{"dataset": "short read English sentences (LibriTTS-R)", "spec_augment": true, "encoder_stem": "single", "decoder_width": 320, "decoder_layers": 10, "decoder_qk_norm": false, "lr_schedule": "cosine", "weight_decay": 0.05}
Rows from block 2 of the text decoder, named by matrix and row number. Rows with one number belong to one neuron. Each number is 128 + 32 x the weight over its row's rms, rounded and kept within 0 to 255. All counts start at 0. Numbers have three digits each. After the name is the row's rms in percent of the matrix's.
# gate: MLP gate (decoder.blocks.2.mlp.gate.weight, 848x320), inputs 0-319
# fc1: MLP up (decoder.blocks.2.mlp.fc1.weight, 848x320), inputs 0-319
# fc2: MLP down (decoder.blocks.2.mlp.fc2.weight, 320x848, transposed), outputs 0-319
gate.558 095:175129107121149126109139121094148096177098108151079075065082148149127126168155051122081147096152107142071203138075111086137105148053212128133133092097140109077147157173106169113096173214158153141172110117152101093113112122158144144112104147162144109147160089147140106076215098089130082114084121123210126134092108138105142071156135077116133145112143165145104181130176136117154134108134097131128109070083146130118176078140128108205134080133095139145126123131099093111155117133083159077057200156087125085091074099096106138144115148140085082131109141109103104101147150117128098098124163087093142149191091148139116104161147149161107146098096156117165122119135121136134128118151064115146066064081071149102101136117117143115143128186141148187098049151166123091196147151141137212123116162084170160123131166183192157142108133132082097132128109151121097127156141164141139140146145095077103196119111104063115169135108111153123091133167112160093135160161107120111110136132
gate.559 115:080222138088087089147136118085110107095083175118099094162115095095134073147160111117105116119135147121083094167150166121171117136103198114168149083141155115180139142123097110180082117163113096160112128082172097063105125169129120106158137104142158136113152141125125091117204133160203117108065112123138136168154128108122093148095109105159094156142169107126112098099165181116152177118176138159143187134083080109103076156148177108182142072081083142130154098172072189060108068136069122106079116120139163140115106113142189171212112157145113148122180167090164123136161172107118140100105179163214076132168152101126134110157152136140072125145190175120100082151074115157114153138150127138110118112102162148144075147175167151112158159150202114127113128121140096107174106106112158130099133149132096115107079118161079148113200095107096112131098060127096127146179106083103123112077110087141157125103132139156169132108150137120156147098115042103128110131082154123110158145089
gate.560 089:123169116143150131124127123102135121176112132064182150131099077086111174062095094098167167084120106149154124118125116160116134189155073061155125160087115130160070114135112145112169128157166139140128141105157157155184116143110173126125111119132086140166129116097079109205148143117080143151039124071086178143075067147096085110118172179144090180126087124126114141190121102121094186144102119181157087073070185127116176139137115138115124155148144088115122173160152167161179108131125079117121141148183073172185095126153134140100134186149138084129190087089024116151169090112148140121128088136132088122142115112145128142149183091134123116074084112142175157143121100126119166109121148159127096138161083153101091122120097111085130145166055120191176135148127076094121190129098144076117156146133129119152140110129088141091200142173152146146083101123133049129138139095127117099139137170082163163138141087122155123098137185117156170179088134155197113072128088078133149118119
gate.561 096:178167143136108149126117169107135091106096111098100121089084127098106122134105119138054154109179137158078138151084085060108129167123143132112155103097135114145163146104161075167118156169068071096094110165130113173197131159136058134127162167104063146127067090132105145123124115151116143110143139050078133143163073117134119064157071106092100194116102145149146142142168086081114144129142165169114142138138111139172129186127056223136128148141087135129121101100198169154111133150101151140147092189152104114120147143191154120168177162131143179137169119127059086135159131132211153142173042159157113066136160134120146104094116137123120148187161092148121130166059154132091217125104136137086160132193128146120049087162127121115153136125141124101126121133154131151142112147107116123137146137131119135153117139170049134109171128133101149077150129137059118198139094103084129146146121140093199167122112149142102138163097115148129183127149132139142138095157144057128107107195
gate.562 107:118133095094119097117109160129145142170078168190146167119073074083157077187148154140165135122180128133115105125149139088149105141106107132111114137144167131103152154112136128126108096160169103132168088167112201056128146080158132170171112155137165218147139134144098171116087160107146136124147114145112117086137167098071125084175118118119107082118106149112172117115142134128079155118140114182105127204210097103145164116111168132148141203129190083109168119114081131089128095158085065117171160121149125120117104149127146153154128128136141168099096096110175088096089155084093153157111041145127076122187133186129155127102169107163107131132065085153104126146122133144190148134073096079131112114135144149176142095074143136078163113140147094082183178160153120173123197128121139122138117101171115094094121138157077083087133100088147143127130179086137138205151124056161162130101086099069087169093134118119046134098154121109133129099158064074102125140141133083173148101083
gate.563 104:140087143154047216100145122118160130167173105126120114121079168085076135163122131105144134114122158129116077107121081161145142101134071128132124173145108169141072183105142078088154188158127114122146130171129149064108143147136095128163119155142131121105141102098085208081079162182167071104138110147124140123106099189133113075136125130171102151160148171123106142117119069126095128138133134206129096102130130193096181120125098071132193131110082183115157125163101108113175110126117137125122136120080124114119121108159107063109147107077111122127102147147128191129166159100118124166166103143169126177185174099128144099086085118113122040140120060086147194154129133143108155115172127067128080113145110162124154058117131195135123154098125117095144137165101129163176121176125163114101216127063122159150095148181070144116064176104115089109143146149149149124129135163126115133112086151152111082157073157169171155133184166133116122128132202109086124109137103180157136093196
gate.564 092:107162119118187118081160121165073119191145178167138184116117090123186112196128149135082152079148149129139119099125111117107135125143146133184122084094159166172191087138121067179135119109101145145169155169111146096101074140117134152168104178101111196134108110068107163082121097139107100160157143156133127123130132126135137103079158108182133111147129154078107118104141168106147170081111090108113109171108181184153103111192094146060124161085108101161143191179172199116134174148114034110139145090131083164063122111113114158214135117154128108060107168121076157137141154085101143091165091151111121175129131123124157157136134158126137083122098171133119122052087148155141126109158124090106145176122165130076131143104113102133126201089168105144132135147100074116100110086099135058126119087143160128125119149152164128173117132146161154136140109040128091064144089088110077181101144122138161125126148192104144150127100162086112065132127137069131123100149109159145114121046
gate.565 082:087098156143177142103149070141125158053155122138165141187148152168087134133046163074142113175159184055078162112129174117151100159111137131118128122178176083148123139107163110141097112132135121115123174169157168180149135189139117135125142162073120083100085112131140130121057116151101125113094113119203137090084143128178148163071128141060099117142149180121155122136139092096153157106083166115170075182158110112110104143120201125128122163109147117129069105166086117111150086070088144109137112101144159129107134081157090143123126110066176138095154112138122145099085161083090123061133126123146124146145102160153126106167139109131134111189088097178076120145086080161138145093134184103127153168137120139183126129110149095130193123115122108108050122159192101169158096114126136105209100127133158158058094077090102141145136121167175079120055135128165113152126121111109105113092179130165149123147057144095189125142133138136204086171187119098090093140111166123128096123152
gate.566 108:147163166108086111148152101138095125134169105119145183114170135118153150197154143132107136146146168112132056077113084147130053058139032142093065102123136098141076122088116097081146099075111107085086155202111164154127130148180145165097201102081127163122081138029130137108077122162134123150085116112152083159099095125144133122171083154127157112168142114150057142176100199137153136121116097115120132134117074137079169152160125125076103105159159194171110152150131101141197141127115163165178162129129112091147113128088129136145153169125123092116128164134134175152138066145195120151161188177104093118128126122104115111123168128150112179108156143091095146117114128139141088086180117110145126184136111120104143095159111143148143076160130154149134100055074105082124150130088143173134205118153113141114131093160068131094139131188153118076092090090126159110184168138192118108116157137117125102145076103134158142130156108148128109156100108172169064145135065128143156098064
gate.567 101:122083132111108095157212106108177120168153140085095112114165126164146130126138166086132079120126121115097100097086156199089082129144144067135145153124122128087133111058117148120112109143119130152107106099120166101147185138080126175107130159145174112129142151153110103134142152163114126103162139084145131078129130185161088162160174170124164182080167135080121129093106142149116134124189109157130113152144161059093101106123078123160041104133142156101142133218141078136058117089120162117175091163121074146135173132144112106122134160117151161171155161138180172155074125149142149156188079155136123066205149153125108113191094156139153137107101112099099080084128230117144146117072113139167098110117098046069111075127121128149219136132177125100107151131108173117145068091130107131079144198094184123134120142114143138112080171106146156118137114091141069131147116153160133171179173109112088125136097175134067121140167130142106195156093138093126111113118141072153117137115
gate.568 095:114159100101118139085182202173106127130139151102138127115140059100161110063079173137101139133122119114071081156074210131109083157113093135137095150078120090162199144115133107153104150152091107197127200126096142114197180096182144128086091107096185119187125099125096084140121098224131098139112142132144102120121108096068153138146132144131146133122155085134168089187077120111151120133147066086123093060149087147096096080112109138157137093192177162092134150103114148103078134138129183107163153180119075143190092134119108133119108102128146118108137110156125153079132144155160134141152046129149132126137134135092160148121119160087123156142108122150143127112135090105181162155087126130161109125098116172115155087167035114106134131067100133114182053129130116136103109100137156158116106132115126040174155107161146195115180051134086206167120133114152165088140150097145126139110119134138170126089187089107119097137132150113140150202124136151167126155137133144170127119164
gate.569 102:165141081160099148182111139102139129160112149111102198183107075123130118115142063135161132047100116159129162084139127142067138159099138170113107122100114145103135187191126128132147131194123132111135170187123193137109096147158178167139085187139120071103167124116200188057131093092150073126150140088138091150143111188137101134136130170100133141123137105157094170140143087088139119126145063107157148132126132089097169173152107170126162136112096112130123144112133139167120169126205082133109100085173127085086155109094153152157175096121095139100099122107144140079132106151170117166098096152114119146188140168061101095126052181141140093067122153096081144121052186101133202070161136174193172188120101090088118106160087136133139131156107090084157126104148099126053084066119140113147159121139152158127083184145108111151140112096139105132104083158147165131190141136071123134100146101072095170143180143120152121137130099115137169167178129123113146155129090159116113112105
gate.570 121:120111147141084046136102166117102130074154104124151176111136163115145101169106088150148113143168090165167165140145097180088160146137110096101096070153129158119136149202137095128092162175061176100121138140131122135076127133075165131188158100088105124119128099091138157137159098166187156184122129156137143096117081141137081151120160107109082180155159108131140135121114131140122165144127184215096074161085128148157127099160147154098171061118157174083083115138143154123115131111146195184134129068121092204151092132172145107161113138125122064116123162124090100127112095143179150185147136122151054127126128118169098135090020156111185136168086155170115175182098102108059063143138117165155092118120120044133092119141117147124119079130130112118080088160129056093109098163104130139119137138106154102129073123125130113088159080129094108163139106098143152174144131137081125163117117155140106156147160127063182179109114081087188128132145087153132098127173078153097157156115
gate.571 117:169124103132160111171098135090123108172184155153131177097121161073187098150127126130120153134098106123094101156185118156138118145149164104106124143141093112148141135111111058098128098119166143122165139139134182147112105115089167153104081088155145121164173159136130117146185063131095148076080115069196172123074184189129119099146135153138080131078161119124091129084132106125108126145141131140159128142122189166032145113108163153106064154126117165200099134134073086136177137170091122119094107115183116121180154168144184113131146117112132128139159082104128166183122111142172068105087138149091131062115086136057125099141086159080148158083087099139130154137134119095128128098103133111182184135113133115115185130162134197072126151133131138074087120083102085148126115127124100199116157118130087156171164138149126143103202144141209106114146163124113061079098171085101076116143151088131094110088079121160079150128172141125074157152173151223140142123104082136090108143126
fc1.558 105:144122138067185178146133066100162112199129160138106144108065118156111130161172166086144156186108153159115164140126127130115101164089154132148171082100170109197088177172167100121134145097172089155113088127143090164126136063065147080117135138093130089155133118171146156108114119130107127143151114123116099136173119124168168108140149113112186181129128106106142171143116094109082114185131133118101121170132135101111115095182044100171139009124092168127168121090164138157164144114105122076128155126139148072112106128106155181135104131136100137114131154152100109139116050101137214160070138130117105132124139115110132145096203110186096139091103128111096128059130151162162174130122032043114156145092123152169108120115129072123128196127178181133117102107106099112086160150144121154163126131099160098136105158157152132168084131155076096112080145136179135119090142176125203119138121121118145116161085132123093165090110124103089123144173148113120151140140165050144097145048
fc1.559 108:180135146085076095145109109117159102135113158111100179177159152114101133204106118099121072137105152156099090127094121132117153139105056091090122202141158107136139117139123090150091161143129108151151086121110057203149150035133145175109198153150117194101061106149117118124087108198133106184169150099158074095155128116112090182144107140184124087115157146095096136120083101165176084064173141126047126196107149116114104130155130158177158087106131078141136133112119133126149114200143123126140126093173176120133181130103166169120125145120123116123153143169146154079133164158160157095124117129171155079086158139165148162124098109126074117157121170173149134131117158123103092083097113121079118079157133150144119128141146081151150115096127122136176145131108177072159128103132096132132126118154090064093167169151086117122143144118127102101137165141152080105112112112156117119196108144101131061058170129154193088165130140171062140181112099099151110209081093146117086184152
fc1.560 082:141144141146136132067136155095111101162202155117139089090146149151153124162098128082110135116145145098112155159095094137159090139145137136139183151117065110146154158120100133145181160077123070121162163105174183062171095073118083081109169070109150174088148104118102146141130203077106141176147134160155133114147143120126179150073079100079123111183116174082138100086026122066113054124161199159116089124143098104180087087113144172133166142144120131093091106150194129099103124122124116126126137086193158085139055108134147130127103120128132143145139113059090138134179117116179122179086134127157108093104105100149115100022132110144156090136138157140167101109094073172153079129080137128105165134175107124131094100139124142174134165134088134137130116124132125145134120073115110116127070144128132182126114097093141152126153194132123134154108179142109127125163159156137085163136125105188173113106177174108123142193165078102187106149139108169188185170128131074176133114156
fc1.561 100:155096173102098135175187116115145082219094083127180162168127173125109108140086142137133120129090094149125098120175136109112148167120142106132131128184158096113151166162115151145142140147124118143089110074105096108155121152128138138049176132122107146126163078178119096149073158152141176159099136070148099126103097157094122105120168130126150088127054091087185146063112119097163174192109139090156072151146204164166168175109107175165156155137115077090143103122120126119171173097102138135127110149126118123126139090145149101137140109116093162141105129146083150126099161115169097116152142105149138141109200146137145132083144115085101104101176140121141102134099153182143124158155146119111147088161081182106145074079148065131149127168159211135123179190171099050180078103187145081133171096076155125066134134113090123114015115155080094136110101122085155148124135162140123119098109089175154124117149080034085117149094118182119096084137140109161171115153146130162113124103
fc1.562 105:063146192074166113151166204132064063102135147089153084128125116088066136102140054152094103063101101104099185058177100135131154138109071106137078099121120093159154121125079162113159083176128118105224129128102170090118162129180131179124134114131131164135080128121147107170160115180137144137056131092127113153198126099113140100113176150126158165110175116144101146098114161195221120104094157173123144077112138106109200161158177142154139105131139107096135142128123110117117157149099108081089112140124141149116120068115141103130137070105116095114217143153086073111114151100102118102141127149076136120132177168090073158108099141087128110099167208166091094155179160139181174204137135102121150116066136110181113177172155128077161122173133176120163110132140140112123104122116143147091148136155102135150151109112177146143110132106091115119089130105111154123109127141111163097125078101123119125113136145136129144133084100093157130139183195083192108186144141135113111119124
fc1.563 102:130144148169100142152140123143121105152091129196122105158107136124193176120106122142172094124179078137112127113129180108148119184092055132120146115128166096106149088142112167083133096123087128058120088099120155150195135151116100148161195111087181089145151130150176104174097131142126159090142094099094088117138123113088130201137213122101165135115123104059081188152118174157098203055093071124140134107156126089158143140187064162126124075126244143123081119089166134132172099127144128120167171125135081131122105133100133142107089167135100101079147096131150165104119179121135125083102152097097126160114075139091126097162149127136083147121151154161151092120128162108151074161165105099163129177142105083128097168122099128132112120070135091176136100111137117096035197085100093134112113157140109141144219141176092103103132137103184143109118137116106120146150095137187184105106099104120051148179127099092130119114123175128171160129090117136138088165165092126089144137129
fc1.564 100:112169162185207107176128119091112117165118157153127161128063122159176148183076078090104145155141142117103132127154087133115131136162051208160154149172090094110106155124181084102146151161143167160094165157088153119099094180121152165144124156162138123138117149080125172070119129130136148149156172168121146095099127118146118130094097166180088116134131155127104180104113083093136122129134105087133111092130180122118124084151127097074148151088103151175156080073099113132130145159135130162110121082140103101078102072143118119172175150144146065121074136102115120090147125120124094099135142088116133158150144082101199135172107140127157153146161149103128123143084098175105154106155092164140214128152123115135178119087089087123118109106114065144109155181165115136103091112142156154132155173116158119101128053101209147062096138115093231116111128114153106068121067167090154133078146140131147147074064169131146145099112186082163115086121077150171192117123097135177184106083
fc1.565 079:135102185108147140097185123140123132097163127119101125126100077106115134168119184114132143137142104163125163107129101121122125106172170136165145096131125162116119161089145082180146092129108183136134096103147161131064093103111133113164126083165156133157074105124181072115064151139139210145054099140119112123112202110138091129152095146087139138132123130160093086094064143136137097147157122101097132135144131157205101171115121121145074151154049134145161111146107203099092136080131131080147134112116141139135143138116139165111142178154129116114075168093089078209171081111159139095115105103129177171119186108125151086116102144123158140059163120118128150171181072156115098135222128074160091101138043153135125157161101154155154109137203124156113146085101129158188148151132125155131131127115140104097088172115117109134065174144118134120120125162120173096108151136078083113140127089103080195123137197127142070134150099143084155179137120071191132104168170147087045093186
fc1.566 109:102155127170085114141057134149181073164130102157121117099065101118103094134151158133127102108110196151128126077222105100085101126126129137165178169121104161153109100141182141118136151151142150082147161133146094196143106118164130148131200129103153110100095066115087125089159168083063084110032086156157183197135113183132188155107137163123117142150145125129162156123123128151076162133146210087133111139109149167156133142109092122129120105124078114124124171110143129150134140206162107178120101128108170105153118103155125076132146140101089170176111082102108158148146163189131129101152105168126145094168156147116105199180111121114117190139113133095092124160161146165081116157136162130125131104098151129084111090186091083131102089145114136167120069127108077170115088168141144099164087186079121102148132152128137085068142052136119067106134133153133156046090178152076141154129132123160178152119049135135121142079156133142122115120115178165118152095066134112120108110167
fc1.567 103:142059153071122121125125115179076145084049119122127150086131113101057142125162101085108144137142102052124137073146145150120122163076142143110135133201163119135097130123177130121143094080110153149171144187106124144133063165105115120117035163170160117139122133133111075096034124156106149118135132116115139093107115186122098134127123148146169139113126171102159155122097129088166123146130157130148174128180083180081083110140114148081165128107157146185124109066093162146139145118126150144119125117095133117077193136122108139118099079193143136118158145126185096124140128083072162119132073113112142091126176137172202183086154133155191099174144042127085125144168126133150070102149135125121213170137152104139097155059124088142142140110104180126151149141171111124178143177107141095149155132166151135118158143118123123167133120115079079121150138080161122085116143178135199097163113126117138134131131084122135239103143098167111150141050130092175112073156141127152084116141
fc1.568 099:182107120152161146134094105182150089131109127125124105170165158156171139153116130117111131125072087147086110119152111058095130093146128091074091149138147141159067153183108175131111119153156125093078115149178116176132115141093139151095071105113079137155067090174123129160156176129165179122085195104112187118157104168172141140139108121148107191180090147144143163085082138116146160078127114116188171166134066132144106218074099135144097132085118082093108108155100132126117156128154127132162138069166097111092105116156082180093096055071085132158131177128128133196122115177127138077122138130191129127124136148144113118144122140126116068142152156095098165091147093163133091172101153169171142069076144066167118162134122091177149109127175091169109161117184125077147104162099082120095138109164096154199101168122046113132113088088144132099101122130213104128071127185122120097132127080139100126148132172141113145163182105100080157161121123131138107169108126144089147180112
fc1.569 106:071156115083077128142118055103174130155133090129169113143066173137140081080111152109138163069116127114082159137121135101108101101089131120089130126120146134162136173069116179178144141151140186167092134176165161106106124134146130065177118175164167115123168103179145077114137178146141150109127122179119115144148109087140219148141124097099109122172116078114122153199128105164143129138118113107089138081085081078129109088156107141048102117133130113127103175123113128121183150090152159090102135133136180176106188155130128146144158180118110112085150158145105100129201147123138046138137180097189102117097113132114108175159061135162095145057170131159066114184124146155133104151084072165159180146147146153106160104124199105145102134138144085116107121125129075145140111144125139115188165126130099157087122088067125095108151169113084103130047114144103147163124092116173110207152178143103101168127147104076134143139105144125076102120131123066102202110145116106159089112171
fc1.570 113:079155140136136133159155176135150109153121154113134141089084126105107135110084146205155174079142121126133144063147162076188098161074100125113178143138109157124134126132156111179071124090138122190105097114223156151103152112064125112145113110149079163109091075109140115095161105180118154096140126129083116109135120096110130102134129101158111156154084165172132152134107142133107127152115122174105055073100170180086139114151163081159090084111112141150131092111067149149123163144150128114128114139165127094160059133095074081084163136133189144152126156162168173201118200140066147114134101127135138110132139167159170105157074121185105121136135152117098224058111156138137156159122149110058096096126167128181143147143119139113130144056143142114101203095159100127104124120091165113082114087043104088129130142064133136151158152133130120146138151129124139084169102175128170153101178074132153187116137084139170111161188149130116096145047150136201134117111167123129117103180
fc1.571 114:126168073173088145095152094150070137086117147173106135149177186139106140078079074081109146142077125062117121133087102115142154122164112164078085160178121148109089161136091058124153154196131084136149121124086120132158123196124120124110141174111181122179157112165116111097095125151127150100138070111112174103144181179161127115129105061122148132146128122073078137087106164146172146080174160080161074110076163124102188171145113151101124128131184114135143082182118095131073104166112129107114123108176145083133103105079104110175141139111098115144127093127161149150131171105152131155094086104175130128141187159128107119138175189140149112147170138092075162157174146096124128142091148146147101049114096103073162131122173117095138160148161136135135109131136120161098147090151101174199107087139076172079093080094111111093154096154128123158128152102147162129075178114206163108149176137128180082174095118159186116161148098138086078110080109057105110144183091135147107118143
fc2.558 107:130146171074110083170098121136103145110112088159108122149139121131152186216103188128147118097107140130100115131127150155131139094095137138101093179112092170154151148164110161123110094066133127119162107088098120177147108162114085092113082172111165118077099098118145127100172117125116153147147121108097126164131143102106099086169120119152146128117133176126096149168141148152168151094110153100123213093161104145139137175123076119131088091148100116173148183147165039145134163185100122160095124162121151112157101132178144154168093215172086114132175127127173103112119140107101167071171124115170135128139097063100058121076103101199124133137096152177069128117113155110082153076087153122094133137095133139124076172062099157129138145083103123093045202112157223172087125148126105132120117121120161128113193139147168164129073074118132134088139103079154098150128135114136132083153135114136155199077144176082091140093053128166119136112129149169122130126163118184039113139127
fc2.559 115:183093150072097126125117122143185184159111106170135191063099127125117166085163181052049155127116166134101129070146146192153136121068142163119154113040180103107131171155134150094153126115146112121105204170133110164154122152093124124163134131127111127196116150119115118108133120118099114169069148146126122095157180101123088130038144125122101163133159127174091153167093095133048129145128121128121095127090081106136134106146133106127084112092134117114147083100136159196113086119106150155134090156113115138129119056173217117132144159123104159141130087121101132188142142130111149167140146145083128117104147158117090112151069191072169134136148102167132172055111094138156174108089105129105158110131099169149122168127110171159119113140118146146065144125161161136027172147139122143071193137119130100122182162081138100131144127071137189134181179071093190140081108142145150098180134107126144087091106130141124111140147100093091129080110163144075131131163069112128105142107
fc2.560 089:171123127095091166080156171111068115164135139109071083164105055165130134098131081157076107160123114136159124065146125110127160167186138167077159067053110099131145099179158146115100157040153115114115118115120150105096115184146154160100147186083154117156129064122090133118128147146150172115133124203147133136134123109150157156136099144127143070151153126147135150157174106107164130076042126074084108109103104172140105116116117173101119073114130182134132247110136091160109157086194163137147120110144141146118099131123115143121157150098135098079122159101083088143088176105081152099127139102115095127108154111145131088132146144102153127134185134132114154120138131129102094142176115073162090171125115095092132131073094131123114162194129124159125143107146172145068143111200106171187109091132138094062137171169075115168141120142105028133173170126069184141078143139094105101106140136099126063104168133176107094190120116139088132135123122156122135128166091159156122176108
fc2.561 102:128161105131132145157155128085123126145063173088098166147111140096088163133102114054095163092142110152073073095090141128098081115073131162131124126168087140113157180104204169178174144114077131081172168104133123144145124175135127137120077131141125135081057173148114174130096134174075146115197150073106139122139163158077165147084120126186178113144150134118175143091164133080149135119102144154043145142140119124135100147149153131136114130181152168156106194098108112070116119088131180095194069136106154109140109109139153167164105125179142135130122111087160093166096146088126193151087123139081112115162141152118122131110134154119065112099111141130196149182149135166156137102171120150222114089120128108100150092150116125114189139156118081088153127124142111150151086068119087211104148078087104124120093130095147157158122160103145120124145130154137096109144159138151192177063181077112166104125126164131188105100064191104092181109162103104114108169111100096145142083150
fc2.562 108:144114143170133148069107124191072105163138108069136122132129114139148173154159180116093147041101132126168096095154156141107159106141125107073137184113153160139131152168159139101139150082170116087095099088149163081123127154151150060181108166172073075164141127110159188092153058150148110132166077148153101137034208124075126096111148108099164104059179135110092145103137084163141139087162143140105164103163111147095219137125162080139095103131073112150156163101110070112156098137177145154146130173111101166091123032099110148129104084155114098127116140142139136108129202120119132113108090125107061139132077133144093180086127095104117167189150126141160128126138135181109133059103127121130159071132162101137126098078114110146123143121139184122105137105134090149162140130143138143135142150084128130117122069134119109112098145110128155184152109184104156135181143140134139118142027159136147085064197134117169165123087166121151089158102114127126191098081105144141101132147
fc2.563 106:141125152140139136122193084141091134105167131165153076123122137138111116143116055136180137185118154105078124067103140120142115079230110117144146144131135102129153169152098163163148125106145157073173183176105130150107132141175064089101174151116101111133138051100070154140129108128148145157177097105137162209157123083182106127192179069173130131090100143126107095106097157129178172173157151184085144114106179158126131188110147104137113179155115087086149143067120135183105059152147091146184133164109137117132144090145134108127158153138088107135185082149199179164139154120069113052119099127131135126176157141107135135125073103179118140115147128110161084091104123116136107097107091107154139132133121102172108119147120141114082182136112167110082078169115031110095130102127111095142104148175117102086155096118108106090106109147163109133141136116151097109150119091165077077117127107141090170146142097135150085128157125155102164085131109128190105069136077136046173191137
fc2.564 096:175160151091155140139116137109147093147128118145105140121132168119200110154123165121131104152136098128140148151083130055113110126163125139141142090087117128125148189098128120120175179200085080146112103151142145102149073107122125137146126102146156103223135116070165134133088182188173131163188150145116128192116109104124128150120160144120199110107087110209080131126080127115098162129094112099148049151135130143128157099127130127117171171050148112118108116135128084159152129089174085182180126156174096142123153121134178116113125097167149132178172133185101070167158119203211104128158107060101126187143059120106149139128100117130113105163139157062090084189151181157125155110136096115081144187117101098112155093083120133116080073143144109150079127101170092130130076189153172154115088124107117151121119123095138098139153164122136132157147093193094121090076138137112055158087061106120091159162105085156103135116111149126099107168136070140141111083168164118074117110160
fc2.565 082:152085086146101142154114096133203120053130059137076103140121125134101098144057128138190134112131081182120128084090095076157173104142097102184173062100158150130115130148165087114133129133106145145152090141135046109161148149157112146149101122170143106150123123112108127158158153079116104118070115163126139108113150169132137083129169154107201130067118134072115153121146115126095093110136139128154170142126090163155154080133129119165146147153188146098187085061122105086128139111143155163178131075092201118090087129099122142143103138158072126152102146044122094123141114124119080145128173217130094178148143145072142131115144091100131136124175150174077129140196197136135076132119140151060124122110105146113082133041122163109180173129155129177125123128083128157137090120128114060106154132106181074161135122056100122120095122148057164123135145173177063101173185126167137123129165124133103104192134096107135112129153134120109125136125139154177099137157162179091118174124
fc2.566 107:138170130116142176025166093151145108105133156082124084177090114147163126140104140161086148110127101133138101129145080118132167156151172105140074123108091136110108056150127096119103166147113132124144141120099093114164093122145152156161154127143082146084082152080068187087137117092080103110123115069149171129115124159116082149095207080148159131092136101124102116130148137185104146124098088160108126118181075119134146097115132123088113105102107100150171099111206168104158138148141182128110176151185167116125084143093108132119168156133134126152129215144111155104127098147121120121162152120174105130166178145072080226113122093172147138141078126115112165174167105137118143029113156074122131148113082098135118122158109128105198168061170112140106202122132128138113046075162145083123193164106200140112129211082154128177143130131168125129123083106119095163197156169166122131146103087066119163128101097146124133103156160117116121138175171130166094093143097117136118123154
fc2.567 100:117090139167173115143153152120136110111127130127154087134123134095109166120078122156149106126187143110084037115084107078117154164114144193152174184153127105061134146092111162095170117070184191107134132153095187091134151088180113046116089134140154151105152135103155108128190139131086095116086163158119179146152096093151159130131137060079145131090124114114104145113134147120123116071098189119145124070135141124167110208183116118117156141191128115122138129140157159096159135136088130067141092116171178135085093105122101048172152115083174150054156125120129106144092150081145137167117090073068101170147128102160116142115150124169090127155183175114110132151161111164155100157102082152081080165144113102178139102154102116085144151087181140155145120138122100131095140085127196103098126115120120147191141100104043093157104159084140085130158122076115138067171161132148107125130160171137172187097182131084121119055167117128158129065157121146146179142136107112104147124109
fc2.568 098:147087127120124078118102153178129117087172072155150110093179093115119049163099170107171166192151125159121109093055120106065096057126145093151124079122168117122168150092109122083076140060069107146081168136154116132132096138124134158066135128158165135143125179191133071147114136133104139122144096116125155103146158118162099125167147071147127107134174118170131190081132176111089091123167095071106147107116136052145124184129185108107153136134127099103111113119073173144180147159135124135105080120097101159113144129130107148158155117125139118139127112102079109144146098165118135086136133176149155161118179127173083147113103108106078166125084097102195199203096181127166090117127156178119123153091159120127115084145147164120124135131173081051132136131152106196098133140131106123145148153132086112157152151093110153106156221120149127092104127190147092160196114144129158180124089099138180143103099088135160091134100088192041169107141116155124156184134100152100120117092
fc2.569 106:133107135092152108126156106139125124137159060075210133133114161128144140119141158130083190097201086186118115072100156165173150118111147120139142155128089096102211117110070090157118075067093166078139126115106152159143128128144136154132131100114142136120070084128125104160098146080119173162130071151127198162120151191150160074128154130138152138109117133144169077135215091189103131167111157096154130110122122137158135082096156109142176122166142149175106105154107109114174144159161124142126170107145081076105118106128121113099100084163110135142139105120079183099119209156172173175159138075099135114175156107146162135125134179084128161123120153094120050158163143138122093091142125080182122117078120063147066107139116119110195120149146117145081172091049155149139127137165127120058157154112078141083149139169135103152118104146150176176092095178147111093111100133137066062100155108121158087177136109119166081085088113134094074169154097169132115167093151126113159132097
fc2.570 117:139133135147158133175131115123106146094125095154136085163106067141098143085143170177104096080156162140136128126128116117096128176137138138131042135141114071173165152097132081080126122106083095115156111096087116168130136135163078153142088183125114200075115133129124143122212125085169180135055120115130120114083135123105152164193118120176047169064078123230134102188121168121157202114099120120159080079111124156158204110088143161133177134125133126144132092159117139138126137126122103121142119145148181144136080120135157128106075190134057097110163141150105133124117128130169152104119153136120115148139135063116096177099095168055098119120093159110193106153136126132112098128167166121116069140123142078047103111148129211172163137155119128045119161121116122140164116143059180138124063129117096161185146063141113126142146184090116154104149134142156167192180141100150145123113089138156115143081135098126138133120158079143097101145129156171154115124138186112123073108114
fc2.571 114:101169108177148121152096075150104086101083171194157145136139125166112132118104132138153201180122106166081134155038053100195114162141136093116112103119152123150135121091158084079160166124135127138165159138181102127121095126129099195203154150128146132110115153142090112128118127076119118093082101114104166136073084121046119142109073178104115186166128164146121114159150108133153081099124208152214133100159124054120106033143105092179170170104141148172084142166138175051139123134145107099178150079170088130128105144080119109139165155157107177144134146127127154180100122140149082059108113087104140102130119125072120187112134124147071146105130114104102122122125136128140105127143088179096136159141107120169157130152140101115120141168141096146141137142107103154126156173083125071126119081102118126155099117067121141089105106120164123079138113132116163161206120133163129070182132177097094151131195135212095119139148161134155158104147136078129147095098121124135121074090